python train.py --model="image classifier" --dataset="stained colorectal tissue patches (NCT-CRC-HE-100K)" --train_examples=22605 --image_size=32 --crop_scale_min=1 --horizontal_flip=true --translate=0.06 --rotation_deg=10 --color_jitter=0.1 --targets=["tissue"] --num_classes=9 --arch="vit" --norm="layernorm" --norm_position="pre" --activation="silu" --mlp_ratio=4 --head_dim=48 --fused_qkv=false --bias="none" --qk_norm=true --parallel_block=false --inner_norm=false --moe="expert_choice" --drop_path=0.05 --num_experts=16 --moe_every=2 --expert_mlp_ratio=0.5 --experts_per_token=2 --shared_expert=false --patch_size=[4, 4] --conv_stem=false --layers=10 --width=160 --positions="conv" --pooling="class_token" --mixing="cutmix" --label_smoothing=0.05 --loss="cross_entropy" --residual_init="none" --optimizer="normuon" --muon_scale="original" --lr=0.0097 --momentum=0.85 --nesterov=true --orthogonalizer="newton_schulz_5" --adamw_lr_other_params=0.001 --grad_clip=0.5 --l1_shrink=0.01 --magnitude_pruning=0.7 --steps=12200 --batch_size=256 --epochs=138.2 --lr_schedule="step" --warmup_steps=1220 --weight_decay=0.09 --adamw_weight_decay_other_params=0.05
Rows from block 3 of a small image classifier, named by matrix and row number. Rows with one number within an expert belong to one neuron, the router's apart. Each number is 128 + 32 x the weight over its row's rms, rounded and kept within 0 to 255. All counts start at 0. Numbers have three digits each. After the name is the row's rms in percent of the matrix's.
Before each expert's rows are labels from the 100 images, of 14848, where the router gives the expert most weight on average: "strongest on" is what is common among them; "patch colour" is the nearest of a few named colours to the mean colour under the peak. Only what is clearly more common there than usual is listed. The data: stained colorectal tissue patches (NCT-CRC-HE-100K).
# router: router (model.blocks.3.mlp.router.weight, 16x160, trained with AdamW), inputs 0-159
# up: expert up (model.blocks.3.mlp.up, 16x80x160), inputs 0-159
# down: expert down (model.blocks.3.mlp.down, 16x160x80, transposed), outputs 0-159

# expert 3
strongest on: tissue: lymphocytes
patch colour: grey; brown
router.3 117:139193080155092153124142141148096087130167152145083125072161138161122164093075121132117091154073110183116174163164160117080106142090090162116168132170171100158162098134105119084042096188139194116128123116136143132169145072158086148091195099129136135107166149061121178155139103131103103156144124124103125128169179167110150066181071144081074094101084109142190127162126124137129119107134154131132139080111106156116120140108178131127119125145143185133149088155091101069071098119150131
up.0 136:128131000128128128128128128128128128134128128128128129128128128128128128128128128128128128131128000128128128053128128128128128128128128128128128128128128128128128128128128129128255128129128128130135128128071128128128128128138102128128128128127128128128128128128128128128124129128128128127128128128128128128128128128128122128128128242128128128134128128128128128128141128128128128128128131128128128128128128128216128128128128058128128128128128128110128128128128128128128128128128000
down.0 122:128128226135128128129128139128128128128128128128149128128128128128128128133139128128128039128128141128128128128128128146128128128128128128128128128128000200128085129087128128128000128128151128128128153128128145128068128128128128132128128128128128132128128003177112128128128128128112128128128132148128128128131090128128128128128128082128128128130133128128128128128128128141128128128128128128128128130128128128128128128128128128117094128052128000128222128128128024128122128128128147
up.1 384:128128000128128152128128128128004128137187128128127132255128128128128136128128105128131128128128012128128154128128128128128128128141128128128128128128128128128128128128128121118128128128128128128155128158133128128159128128128128255128128128128128128128128128128128128216143117128128128128128128128128128128128007128128000166123128125128128128128113128128131128128195128128128128128128128128128128128128128128118125128195128196128128128128128128128128128128128128128128128128128126
down.1 262:122128128128131128128128158128128128128116128128128128128128128128128128128144128127029128128127128076128128128128128128197128113128128023128122108128128126128114128128128128128128128128109128128128128108128128128128128127000128128142128130128128108128128128128128128128037128089130128123128128126166130128118176124128128128067128081128128148129128128085128128111128128128128128128140128128123127128128154175255128125128128128128128128128128128128128128128135191128128128128128128
up.2 034:128128129128128128128128128128128128128128129128128128128089128128064128128128130128186128128128128128128128101132128127128128053131128128128128128111128128128128128131128127125128128128130128128128128127128128128128128128128128001128131128128128128128128128128128255128128128128129128128128129128128128128128128128128128131128128128128128128128128128128128128128128128128117128128123128128128128128128128128131122128128128128128083128128128128132092128128123127128128128128124125
down.2 026:128128128128128128163128128128128128128128245128126128128128128128128177128130128128128128093128128128128125128000128128128043189128128128255128128128128145128128128128128131162128128128146128128128128128128128128128128000128128188128230128117128128255128144128128128128128128128128128128128052128128128128128128128128128128128128196128128128128128128128128000123129104128128128128128128128128128128128128128120128128128130128128128128128128167128128133128181127125139064128127128
up.3 038:105129074208128123128129168128129130130123128128128128128255128128147128133128128128255128128128156128129128128128128128128128128128128128064128128128127128138113128128128128128130128128128128128132128128128128128108125128128128132128157013128128128128128128128128128121127128124128126128128128128128128128128135128128130128133128128128128130114128128128128128121128128126128126128128128128128128128128128128128128128128128128128128128128128127128128128128128134128128135128128128
down.3 045:128128128128128128128128128128128107122128255130128128135128183128166128128128087128128126128128128127128128128128128174128128142128128132134128128128114128128130158125128094128128133128128128128059128128128117125128128128114203255128128128249121128128128094128123131124128130072128128128128128145128128128129128128144128079168128128128128128128128128161236062128135119144128128128128128032144098128128128128127128129128129128128128128128128128128128128128128128128128128128131128
up.4 032:128128187128128128130128129128000128128128128128128128128128128128128128128128128128128128128128127128128128000128128128128128128128128128128128133128128128128128128128128128128128128128128128128128128128128127128128128128128128128128133128129128128128154128128128128128128128128128127128129128128128188128128128128145128127128128077128128128128128126128130128127158128023128128128128128128128128128128128123128128128128128128127140126128128130099107128128128128128128128128128113
down.4 067:128128128128128128128151128128128128128000130128128128133128128128128128128246127128161128128128132128128128128128128128129128128128156128134141127128128128125128128233128128128133128146128128130161128128128186128128128128128128128128128128128130128128128180128128128110113128128124128128128128128128128128128127161144140128128038128128128128128128128002128047128128000132128128128128200139138128128128128128128128128128128108157128122126128130128128129128128128128128136128128128
up.5 340:127129137128128128128128009126129128128129128128111128128255128128058128141128130128125128128128000180127128128128128128128128128128128128129128130128214128128128128123128126128119128128153128128125128121128128128128128128185128128146128128128128128128128128128128128128128128128128128128128128128128128128128128183120255128128128128128128128128128128128128128128127128127128128128128128128128128128128128136132130128087128128128128170128128128128128128128128061128075128128128128
down.5 233:128128126128131128128128128128169128128128128128128128128128128128128128127128128190017128063128128128128128128128128128158128118128104049128110128128128128128068128128128128128128128128128128128128128127128128165147141128020128128128123154128128149128133128128128128140094128128128128128128128128128128128121092124128128202128128102128128128169128128128120128123128128115128128128128128128128128128128128030255128128154128128128128128128128128128128146128128128131155128128128166
up.6 041:179107129128128145128129128129128128128128128128000125200255127128128128128128128128128128128128129128128128132000128128128128128128128113128128122128128128128128128128128128128128129128128128128129128129128128128128128128128128128128128115128128128250128128128128170133128128182128128143128128128128128128128061096128128120128124127128128128129128128128128128128128128128122128128128128128128128128128128128115128128157255128128128128128110128128126128128125128128128128127128128
down.6 088:128128128128128128128128128128128128128148128128128119128128141128148128128128146128128128128128123121141152128128128128128128132128255128128128128128128128128128125128181128128154128128128128128128128114128128128128128127128128130128128128134128128128128128127129128109128129059128128128130125128128128128103128128116128128121128128128128122128128124128128128128128128100128128128128128128128128130125143128128128041128128128084114129130163228128128128128128128128130128128117123
up.7 019:134128128128144000134128128128128128128124128128128128128128128128132129128128128128128128128128128128032128128128128138128128164128134128128128128128127128139128127108128128128128128128131128128128128128178128128128128128128128128128128128128128125128128128128128128128128128128130097128128128128133128031128128255128128128128099128128128128128128139128065128000128128128128128128128137128128128133128149128128128139128157128128128125128128128128128128128131128128137128123128128
down.7 018:128128128128128128128128128128128128128128128128128128131128131128128000128128128092128128128128128000128128083128128128128128128128128128128128200128128128128128128128000130156128128128154126128122128128128135180128128128255128130128128128128128128128128128128128128128128128128128128128128132142128128128128129090128128255128115128128128128130128126128128128128130128128123128142124128143128255128156128128128128128151128129127128128128128128128128126128128124128128128128128128
up.8 009:128128128128128128128128128122197128128123119128128128128128128128255128133128128141128128146128128128128128237126128128128128120000131114128128128128094128128128128128128128128128128128128130128128128128128128128128128128128128128128128128128128125123128127128128000128128128126128128128128128128118128128128128128128128128128128128128128130128126128128110128128128117128128126128128128128127128128130255172128110121128129128128101128128128128149128128128128128128126128128128140
down.8 009:128128128129128128128128128128128128128128128128128128128128128128128129128223128128128128128128128128128128128128128128128128128128128131000128128128131128128128128128128127128128128128128128128125128128128128128128128255128128128128128128181128128128128128255128127128128128128128128128128127128128128128128141128128128127128128128128128128128128128128128128128128128128128128128128128128128022128128128127128128128255128161128128128128128128128128127128128128128128128128128128

# expert 15
strongest on: tissue: mucus
patch colour: pink
router.15 080:115140120120149099152168066104130158104154119219111113182101153093132091136151075115061121097109067130146151159118139104079148082132086063146116131093161099134113099073096119115142157100098100153102106117144159179095153134147142085110148175084138095125110117172168125240198131133141091132075169139112195140130085161089112110065119080144140211138128162110107132140143128102166163101127132129159133146167117066176140128142138106136164171182123095111134083145119166143157131099149092
up.4 084:114092128128128133139128127128058128128128128128128130128128128128128128128128083128128128128128230128128142128127128128127128128128128128128130128128175128128128128128128128128128128128030128128195128126128128128154128128164128128128128128128128127128125128128128095128095128128127128110128128129128108149128128128128128128129128128128128129027129128128128128128130128128106128128128255128128128128128128128128128128177128053128128128131128128025128127128128090128128128137128128
down.4 074:128128128128128128128163128128128154000117130128128128128128128128128128077128128128128128112130128128128137128128128120127128123128070000112255083128128128128128128128128128128128128128128128128114128051128128128128128128128128129121130128128146128128128128128127128129128128128202128128186133128128128128128106131128131128128128128128128128128127128128128128128128128128128127128128062128102128128128128128129128128128128128128128128052128128128125128128108119128133213128128128
up.5 040:128119128128128128128128128128169129128128128124163128128128128128122128128128128128128128128128128128128057128128128128128128123128128196128128128128128129128128128118128128128109128128128129128128128145128130096128136128128128128128128128128129128128128128128128128128093128128128134160128128128128127128128128128128245128059128201128128128128128128128128128128130128128255128128128128128128128129128129128096128128128128128128128097128128128135128128128130128128128128128128000
down.5 053:128128122128128122128128127125128109128128080128128128052129082128129128120128128128128094130128128128128128128128128123128128128128128128128132255214128128128128128134128128128128128128128059128128128128128128128128128128128128128128128138128128128128255128128135144130128130128135125128130128128128128128128128129128118128128128075128128134128128128128126128117035128128112128107122128121063128128128128128226118112128128128053128128128128128128057128128128128126104128128128128
up.6 045:128129128128128128128128128128128128128128128125128128128000128128128128128128128128128128128128128128128128128128128129112128000128128128138128126129128128128128127128128128130128128128128129038128128128128128129128126128128128128128127128128128128128126128128121128128128128128129090128128128128128166128128128130128128128128128128128128128128128127130128128128128128128128128128128128128130128128128128128128128128128128000128128128128128128128134130128128149128128128128128205
down.6 060:128100128128128130084128128128128127128128128128125128128128197129081128128128128128128128128160020128128128126128128128128128128128128129038128128128128128128000121129255128128128128128128128140104134129128126128128128085128128110128124129128128128128128030128128128128128128128178128128058128205128128128128128132128129073155128128128228128089119128189128128142128125128128128128128129127128128141128130128128128194128128128128128128128140128128128128126128128128128128128128127
up.7 053:128079128255000128128128128128128128126128128128138128128128128128128128128128133123000179128128128128128128128128128128128128128119128128128128128178128128128176128128128128112128129129128128128083128193128128127128128128128128128183129155128128128128128128128130128128133130128131128128128128128128128128128128138128128129218132127128128128128128130128193128128128128128128149121128128128128128101128128128163255128128128128128134128128128128113128123129128128123128146128128128
down.7 069:128255128129128128224128162128181128128128128128128128100128128128155128128128131128128128128134128128110107127006128128128128128128128128128128128128128128128128128128128136123128126128128126119128087128128128132128110128128247128000128035104127128128128128128126127128042128128136128127128113043128128128146126128128128084128128128128128128128128128112113128128128128157128128128128128154128102139128130128066034128128128128128127128128128128128128128128128128128113128128128128
up.8 062:128128128103128128122128128128128128128145129128128128128112128128128127128128128128128128130128128128128128100128128128128128128128128128054128128000128127128128128128128128128125128128128128128130128128128130128125128128128130128119128127128128128128128128128129128128128121128128126128128128128128128128128128128128128140128128124128128128112129128128128128128118128128128128128128127128128128128128128128128128128128130128140128000128115128229128000117128128128000128128128119
down.8 061:179128128128128128128128116128121128127094128128128206128128128128128128131138095128128128128128128128128093128076128126128128019128132128255128117128128154128128128128128128128238116128088128139101128128148128137182128128128128127128128097128128128128128128128128148128128128128128128128133099122130128128128151128128128128128128144128125128128127168128137128110102128128128128128128128125128138124130255128128049128128073128077128128128128128128128127128128103125255128128128133
up.9 024:128128128128128133128125128128128127128128128128128128128123130128186128128128128128103104128128128128128128093128128128128128128128128128128128128128190128128128128130128128128128128128128128129110128128128126000128125127128255128128128128128128128128255128128128128128215128129132128132128128128086128128128129128128126128131128130128128127128128128128108128128128128128128129128128128128129128127128128128000128128128127128128128124128107128128128128120132128128128128128128129
down.9 036:128128128128128128128128128128128128126122128128128164117128128125128128128128128127128196128128128128128128128128096128205128121128128128128128128128128128128128078128130128128128128128128128128229068128128166146128128128128128116140128128128128128128000255007128128128128087128128128128113128128128128128128128128128128128172128128128128154129128128128128128128128128128128086128128128214128124127128134108255128128128128128128128125133168128177128128128125151128128128133128128
up.10 061:128128128128128118128128129128128128128128128128128128128128128128128128123128143128212133128128128128127128128128128128128128108129130128128128149128128128121130128129128128128128128128101129128128128128128128128125129128138128144128129128128128128127129128130128128004181113128129108128128128128128128128128128128128128128255128128128128128000134128128128128128128105128128128128128128128128128128128128128128126128135128128139128128128128128129128128128128128128128128048128128
down.10 069:255202141128128128128128128144128128128128128128128128128128128116127128128128129077128128029128109168128128193124068128148128128128128128128128128128105165128128128128126128128126054128128129059109175128128128128128129128130128123128128128128128128128116128128128128128128111129041194134102169128128128128128128129128128128128161133129128207128128139128128124126128128129128128134127141000255128128128128128128128255141128128128169128128128128128129128129127128128128128135128128
up.11 013:128116128205128128128128128128137128128133128128128128128128128128139112136168128128116128128128128128135128128128128135128128254128128128128128128128128128128128129128128138128128128127128128128128128115128128127099128128128128128158128144128128129125125128128129062128064128125128128128128128128128102128128128128128015140128127128128128128128128128128128128128128128128000139128128128128128129128128128128128128098128128128128128200128128131128128255122128128250128132126128128
down.11 008:128128128128128128131128128128128128157128128128128128130128128130128128128133129128125128128128125150128128128128128128128128128128128128131128127128128128128255128127099128128128123128128128128126128128128128128128127128128124128128128128128128128128128128128128128116129128132126128128128128128128128128128128158128128128127128137128125128128128128183128128128128128117128128086128128128125128128128128128128128129128128128128128128128128099128128128128130128128128128128128128
up.12 031:124128226128128128128127127123128128097255128128128127128130128128128130128126128128128128129128252128128128128129128103128128128128128128125128128255153127128128128128128128128128128128128128128128128128130128128130128128128127127124128128067128128128083128127128111128128128128131128128128128128124123128128128128129128128128128078128128128128117179128128128128128128128128128067128133128128128105128128132128123128132128128128150000127128128128128128129128128128128128128128072
down.12 037:128128128128128128128255128180128128128000128120128128128128128227136128128128128128128128128128128128128128138128128129128128128014128126128128128128128077108128127125128126128128128129128128128128000128128138128128128182127128128128128100128127128128128128128141129128128128149128164128149128128131128128128128128004128128128072128128128128149128000023120066128128128128128128128128128128128194128128127128128128128128128128128128128128128128128128128128128128128178128128128105

# expert 1
strongest on: tissue: lymphocytes
patch colour: grey
router.1 119:123137168131120118108068154112144096128155131070176077124145176185088074121128108143108114135120087068136099158125144118207151139148171116074138093120102151150122107134145117073149113180103136122154139159116124134130168144071150095164091154087119153149183117109176092197138140048167154111125101108178083142106091185159102186163148119145129155145135080104150145171108172100087143082137153105083086118156121142151117089181084172149131189151169122099112159109164155113185170151058126
up.0 016:133128128128127128132128128128128128120128125137128107128128128128128069142128138128000138128128128128128128128128128128128128128128128128128129128128128127128128125128128128123126128128128128128128128141243128128128134000128128128128128128114128128128128128128128128128128128130128128128128128128128188113128057128128121132137128128128128128128125128128128128128128128128128128128128128128128128128128128128128255128128128128128128128128128128155128128128128128128176128128101128
down.0 008:128128128127128128127128128131128145128128255130128128128128128128128128128151128128128128128128081000128128128128128128129128128128128128127129128128128128125128128128131128133128128128128128129128218128128128128128128238127128128128128128181128126128128120128128129128128133128128128128128128128128127128127128128128124128128128128128129128128128128128128255128128128128128128128128124128128128128128128128128128129128187128128128129128128132128128128128128128114110126128128128
up.1 054:128129078154119128131128128128128128128127128128127128130128128128142139128128128128128128128128117128125128128128128126128128128127128128126128128128000128130128128118128128128121128128198129128128128128128128128127140128255128186128128128128128127128128128128130128128128128128128128128128128128121128006128128128128033126128128130128128128136128128128128128128255128128128128128126128128128128128128128128128129128128129128128128106128128128128128136127128128128132128126128128
down.1 059:155128137100128127128192128211128128160129132115128125128157127128128128128124128174135128128128128104128128103128162128128128231151128129128128128128128132128128131128128109128128128128128102128128128128128128128128128128128128135128128128214128128128128128128128124128128128128129127128128128124128128128128128128125128133000128180128137128121129115128082128128128182128128119128128128128128183128128081128128067113178128062128127147128128204176128128128137128128101128128149128
up.2 024:134220128071128128128128128126121128128128128128128150255128128128128128128128128128128135128128163129128079128128130126128128128128128128171128128128128127128128128128128128128128128127255128128128128126128128026128133128128128129128128128128128128128132128127128101135128096128127123128128128128139128128128128126128128128128128128126128126128128128128128128126128128124044128128128096128128128131128128128128000128128128102128128179128128128121128130128128128128128128131198131
down.2 041:128128128128129128128127128129128128128129128130142117128128128128128128128128128126128128127125128128128128128123128128128053128125128128128128128129128128128128128129128008128129128128128128128126128128128128128128128130128128128128132128128128128127128255128128128128129128063128127128198130255128128128128135128124128128128128153128128128128128129128128128128129128128129128129128128128128128128128128149128129128128128128127128128128128130127117128128131128129128128128128129
up.3 042:045128128126126128126128255128128128128128128128128100128128128128128127128128128128094128128128128128128128128128128128128128128128128128128128128000128128128128128128128127128224129128128128128129128128124128128128128128128128128128128128128128128128128128128128128057128128128128085128128128128128128128128128155128128128128128128128128128129128128128128128128025142128128128128128071128128128128128128128128128128128149128128128128128127128128127128128128128128142126128128119
down.3 050:128132128128128129128128000128128128058128128128128128145128128128206128128066128128076128128128128128130128128109128128128088128128128128128128128128128128128130128128128128128134136128121113127128128128128128079128128128128128108128128128128128128128128128128128170179128128128128128131099128128128128128128058128128130128128128130137255128153094128127127129128128128128128128128128128130128128000128128128128128128128128128128128128195128148128128129128129128085128128128128128
up.5 040:076129128128128128128128128128128128128128128128128128128128128128128128128128128128128128128128128128128128129128128128128128123128128128128126128128156128128126128128128128128173128128128128128125128128128128128128128128128128130128128128128098128128111128128128128128000187128128128128128128128128128128128128128128202128128128128128128127127128128128128128128043128128130129128128128128128128128128142128232128128128117128085128128128000128128128147128128128128131128128128128
down.5 078:128128128128128128128128128128110128128128128128128128128128128132159128127112128142128128128128128128128197128128141122128128128128129129128134126128126128128128128084128128128128128130128128128128128128128128128128128128126128128128128128128128128128128124128128136128128128128128128128128127128128128128148096128128128128204128128128126128068128128128128128128128127128199128122128128128016129126128020130128128128128140255128128128128255082128098128164128128128128076128128128
up.6 070:128128128128128128128128128128140128128128128128128128128128128128128128165128126128128128125128128128128171228128128128128128128128128129163128128128128128128128128128128128128128128128128128128128128131128128113128128128128128131128128128128128128128128128128128128114128128128127127128132128128255128121128128128149128128128127128128128128128128128128128128127132128128128128128128128128128128128128144128128000128128128128128128128128128127128128128128128128128128121132127128
down.6 081:128128130127114122128090128128155128128128128128141128128128128113128128000128128004128128128127128128154128128128128128128128128128128128128130128128128128128128210128128128128128128128128128128111098128128149128128128164155128128128128128128128128128128128128124128120128128128128128128249128128128128148128128128128128128128118128128128115099128128128255123128128128128128128128128128128128128128127128128128128128128128128120128092128255128128123128128128128128128128128138128
up.7 011:128146182128128128128125129129128128128128124086128128128000128128107128128128128117128000138128165128128128128128128118128128156128133128129128128157128128128128128128128128099076128128128128128123128128128128128128128128000128143128128128128138128128252128139139173128128128128128128128128128128132128128128128128128126128255128128129128128123140128134082128128128128128128128128118123129128128120128128128126119128128124128127128128128128128128128128128128128121130124129128128
down.7 010:128128128128128128128128129128128128128128128128128124149128128128128127128128128128127129128128128124128128128128128128128128130127128131128128128128129128128190127128128128128128128128128128128128128128128128128129128128128000128128128128128128128128128128128128128128128129125128128139000128128128128126128128125191127128130128128128128128129128128128128093128128125128128128128128128120129128128128128128128133128127128128128128128128128128128128128128129128128126128128128132
up.8 050:125128128000130128128128128128125128128096128127133054128128128128128124128128132128128128128130126128128103128128128128128128000129128128128128128128128128128128128128128128128128128128130128128128128128128128128128130128128128128128127128128128128128128128128188128255115128128128128128128128128128128128128127128128129128255128128128128128123128128128253128128058131128190128128128122128128128128128130128128091101128128128151128128128128128128064130128126187132127128128128128
down.8 051:128128128128128128128128128128128128128128128128125128128128128128128128128128128128128128128128134176128128128107128128129128128133152128128128095128255128059128128128128128128119128128029128128143128128128128128128178128128128128128128076000144128128128128128128113000128128121128128128128109128128128128131128128128140179128117128128128128096128187128078089128126128128100128128128166128128128133129148128128128128128164128128125128054128128128128128128128128136128127128128128
up.9 056:234108129128134136131128128128128128133128128128128128128128128128123128127128128128049128127127249128128128128128128255128128126128128128128128123128128128128128128128128094128121128128128128128106128088128128128130128128128129128128128128128128128128134128128221128128128128128128129128128128128126128000128128128128128128128128128128128128128128128128128128128128124128192128128099128128128128128128128129177128128128126128128119128128128128128128128128128127128128127128128128
down.9 099:000128128128128155109128128128128130128128128118128128128128003068128128128154128128128128128128128088126128128128128000128179128128128128129128128128117128117125127128128129128128131128128128128188244128128128128128128128128128128001128128128128121128128169128128128128128128128128128128128128128128128128128128128128128094127129128126128128128128128255128128128128129131142128128000120152128128128128128128125130128128128141086110128128122128128112102128129128128077128128128128

# expert 6
strongest on: tissue: tumour epithelium
patch colour: brown
router.6 091:084154124132086120130143167110126136098170169119132076152205150119076155110142132139088129148144111145125140169121140096098117155146161067062090080089115114129124172090152084132050147121166118125066135112201058176158087142172129130109131151079147195161121097123151110146102066119195112157136095123144166116116128145156123167163159134160127140049118104137120133127159181140034131082120158126122142118120142093114105106120138200119098159198155170096128114126169148129126134123053104
up.5 293:000144128128128128128128128128128128128128128128128128128128128128133128128128128102128128128128117128128128128128128128128128255128128124128128128041128128128128128128128128128128128128255128128128128128158128128068133128128128221128128131128128128128128128128128128138128147135128128128128128128128128128128128128128128128000128128128128128128128128128084128128128128128113128128128166128128128128128128087128128128131128128128124128128128128128128255128128128128128128128128128
down.5 201:128200128128132128128128128128128127139128128255131128128128128128128128128132124128128128128129128128128132128128126161128128128097128128128128128246126128128128128128128128128128128128255127128128128128128128128128128128028128128128128128139166127128128128128128128128128145080128128123128128128128128073128128093127128128120128128128128128183128128128128129104117132151000128135133128128128128128128128128128128128128128128138128220128128150128128092128087128128128128128128128
up.6 054:128128128123108128128128128245130128128130127128133131122000128128128128126113128128128128128128131128128128009128128128128128128128128128128128128128128128128164128117128128128129128128071128128128128128128128128128128128128128128126128109128128128128127128128128128128128128128128177128128128128128128151128137128128146128128128128128128128128128126128128128128255130128137130128128128128128128128128128128128135126128128038127128128128128128128128130128128132128128126128131128
down.6 043:128163128128128128128128128128128125128128128128128128128128128128128128128128031128128128128128076128128128163128128129128128128128129097128128137162128128128128134080128128128128059128128128128128128128128108128128000128128128097128128128153151128128128206128128128128128128128128128065128128128128142128131128128128130130128128128128116163128128128128128128128128128106232128124128146128128128128128128128128235128128128128128128128128128100128130128128128125128033136128128124
up.7 032:128062249128128132128128128128124128128128126128128128128128128128128128129128010150128128128128128126128127128128128128128128128128126128128128128128191128128128128128129128128128128128128128128128127128128128128128126126193128149128127128128128128128130128126128128128128128128081128128128128128128128131128081127128105255128130128128128128128128128128110128128000128128128128128125128128127128128128128131128133128128128128128128128128128128128128128128128128128128128128128128
down.7 024:127129131011128128128063125255128128123128126128128128128128128128128128128128128128128128128062128128128128128128161121128247132128131126035128128128128128128126128128128128128128128128128000128142128128128128128139128128127128128128127128128128128128126172125128128128128128128126128135151128130123128128121128128128155128128128127128128134128128128128127144128128128128128128128128113128128128128128128128128128128128128128128128128154128128036128128128128128128168224128164128
up.8 055:128129128128128127128128128128128128128128128128128128128128127128255128128128128127128126120128128128128128128128128128129128128128128125128128128130128128128128128128128128128128128128128128129128128128128128128075128128118068128128128126128128128128128128128128133128128128128128128127128128128128128128128128129128129128128128128128128147134128128128128128128103128128128128128128135128128128128128128128115133144131128255126129128153128128128128126128128128128128132128128128
down.8 039:128128128128255128128128128128128132128128128128128128153147128094127128128128128128128179128128153128128128128122128128128128128128128128128128128103128141128128128130128128128127128128128128128174128128128105128128128128128255128128128128131049128128128118128128128158128128128164128128128128128128128128128128128128128128128129128128128024118101128128128128128128128128128128128136128255128128128128128128128128128128128128128128128128132128129129154128128128128128128128124128
up.9 479:128128128128128128128128170128128128125128128128128128128000128128127128128128128120060128128128128128128054128128128128128128255123128235128128128128128128128128128136128116128128128128047128128128128128128128128128128128227128128128128128128128128128128128128128128128128176128128128128128128128128128128128128129128128128128128128128128201128128128128112128128119128128128128128128128128128128128128128128255128128128128128128125128128128128128128142128128128128128128128146128
down.9 430:128128128128127128128128000127128128128128128128128128128105128139128124128128128128128128128128128128128199128128128116128128128128128000128128128182128128128128128128128128128128128128128128128146128128131167086128128128128128064128128129128127128128128128128128128128189128128109128128128128128128128149128128130128128128167128255128128128128128128128128128128128128128217128128128191128128128128128128128128000128128128082128137128128128128128128159119128205128128151125128128
up.10 068:128128115130128145128128128128131128131128128128114127122128128128128129128128128128128128112128134128128128252129128128128128128128128128128135128128128128128128128128128128151128128128060128128128128127128014136128128128119128098138103128128128128130128128128128128128183128128128128128128128128128140128128128128128128128128128255128128128000128128128128128128128128129128128128128128128128128128128128128138128132150128105128128128128128128128128128128128128128128128128128128
down.10 086:128133192128128128128128128176091128071128128128192128128128128128128128023128147128128128191128128128128128128128128128128128128128128136044128128132128128128128128128128114128128118146204128128128128128128128128128128128255184113074128128128245128137128128165123128128128128044128128164127128124060128128128128128128128128128128128128205128128128099128128128128128128128117128045119128128128128128126127131128128128128128128128128128128128128128077128128128128128092128128128128
up.11 046:128128123128128128128127128128118128128128128128128128128000128128108128128128128128129129128128128128128128127128128128128128129128128128128128129099128128000129128128128128128128128128128128128128128128128126128108128128128128000128128174128116128128128128139116128128126128170128128128128128128128128128128128128128125128095128134128128118128128128128128128128128128128178128128128128128128128128128128128128128128255128102128131128126128128128127128128128102128128128128128128
down.11 062:128128128128170128166128128128128128128128128128128128128128128128109128128200128128128126218129128128128128142128128136128128127128128128172128119128128128255128000128128128162128136128128128128128128128128128128128128135128128130128135128128128128093128128128129168128128128128128128128128128128128128128135128255128128102128128141128153171128128128130128128087128128161091128128129128125128128128128128120125128128128128128128106133140124128072126128128128128128093128128114127
up.12 042:128128128128128000122128128128128128128128128132128130122128128128255128070128128128129128128128128128128128125128127128128128162128128106128128128128128128128128128128128127130128128129128129128128128128128128128128128128071128128128128128128128128128128128128129128137128144098130128128128128128128128128128128122128128128047134128128128128130128127128128128128128128128128128140128128128128128128128127128196000128128128128128052153128128155122115128128128128128128152128128115
down.12 030:128128127128128255128255128128129128140129128128128128128133128180111128241128142231128128128242128128128088128128128128128128128120128128202136128109128136128092128128128128128078128128128200130133128128128105124128128128127128128128128128128128128143121128128128128128128128134128128128128127128128128128128132188128128128106128128128119128128127098128129078128157128128128128128128128128165128128128128128128160128076128126128128128128127038128128128128128128128128102128128128
up.13 018:117128133128128128128128128128128128128185128117122128128128128128125128128128128128127128128128255128131128114128128136128128128128128128136129128126128128128128128128128124129128128128137128123128128128128128128128128128128128156130128128128128128128128128128128128128128164128128128224128128128128128128128128128128128255134128128128128128131128128128127128128129116128128131000128128128128128128128255128103108128121126128128121071128128128128128128128218137128099128255128128
down.13 015:128113123128127129128128128128128128132128128122114169128128128128128128128128129108133128128128128128128128128128128128128128128133128128128128137128128128128128128128128128130128128081128128128128128128128128128128128128134128128091128127164128128117128128159128128128128128255128128041128124128128128128084133128128121128128132128128128132128118131128128145128108128128128129255128128128126198128130128128128128128128128131128128128128128128128128128128000128147128128128128128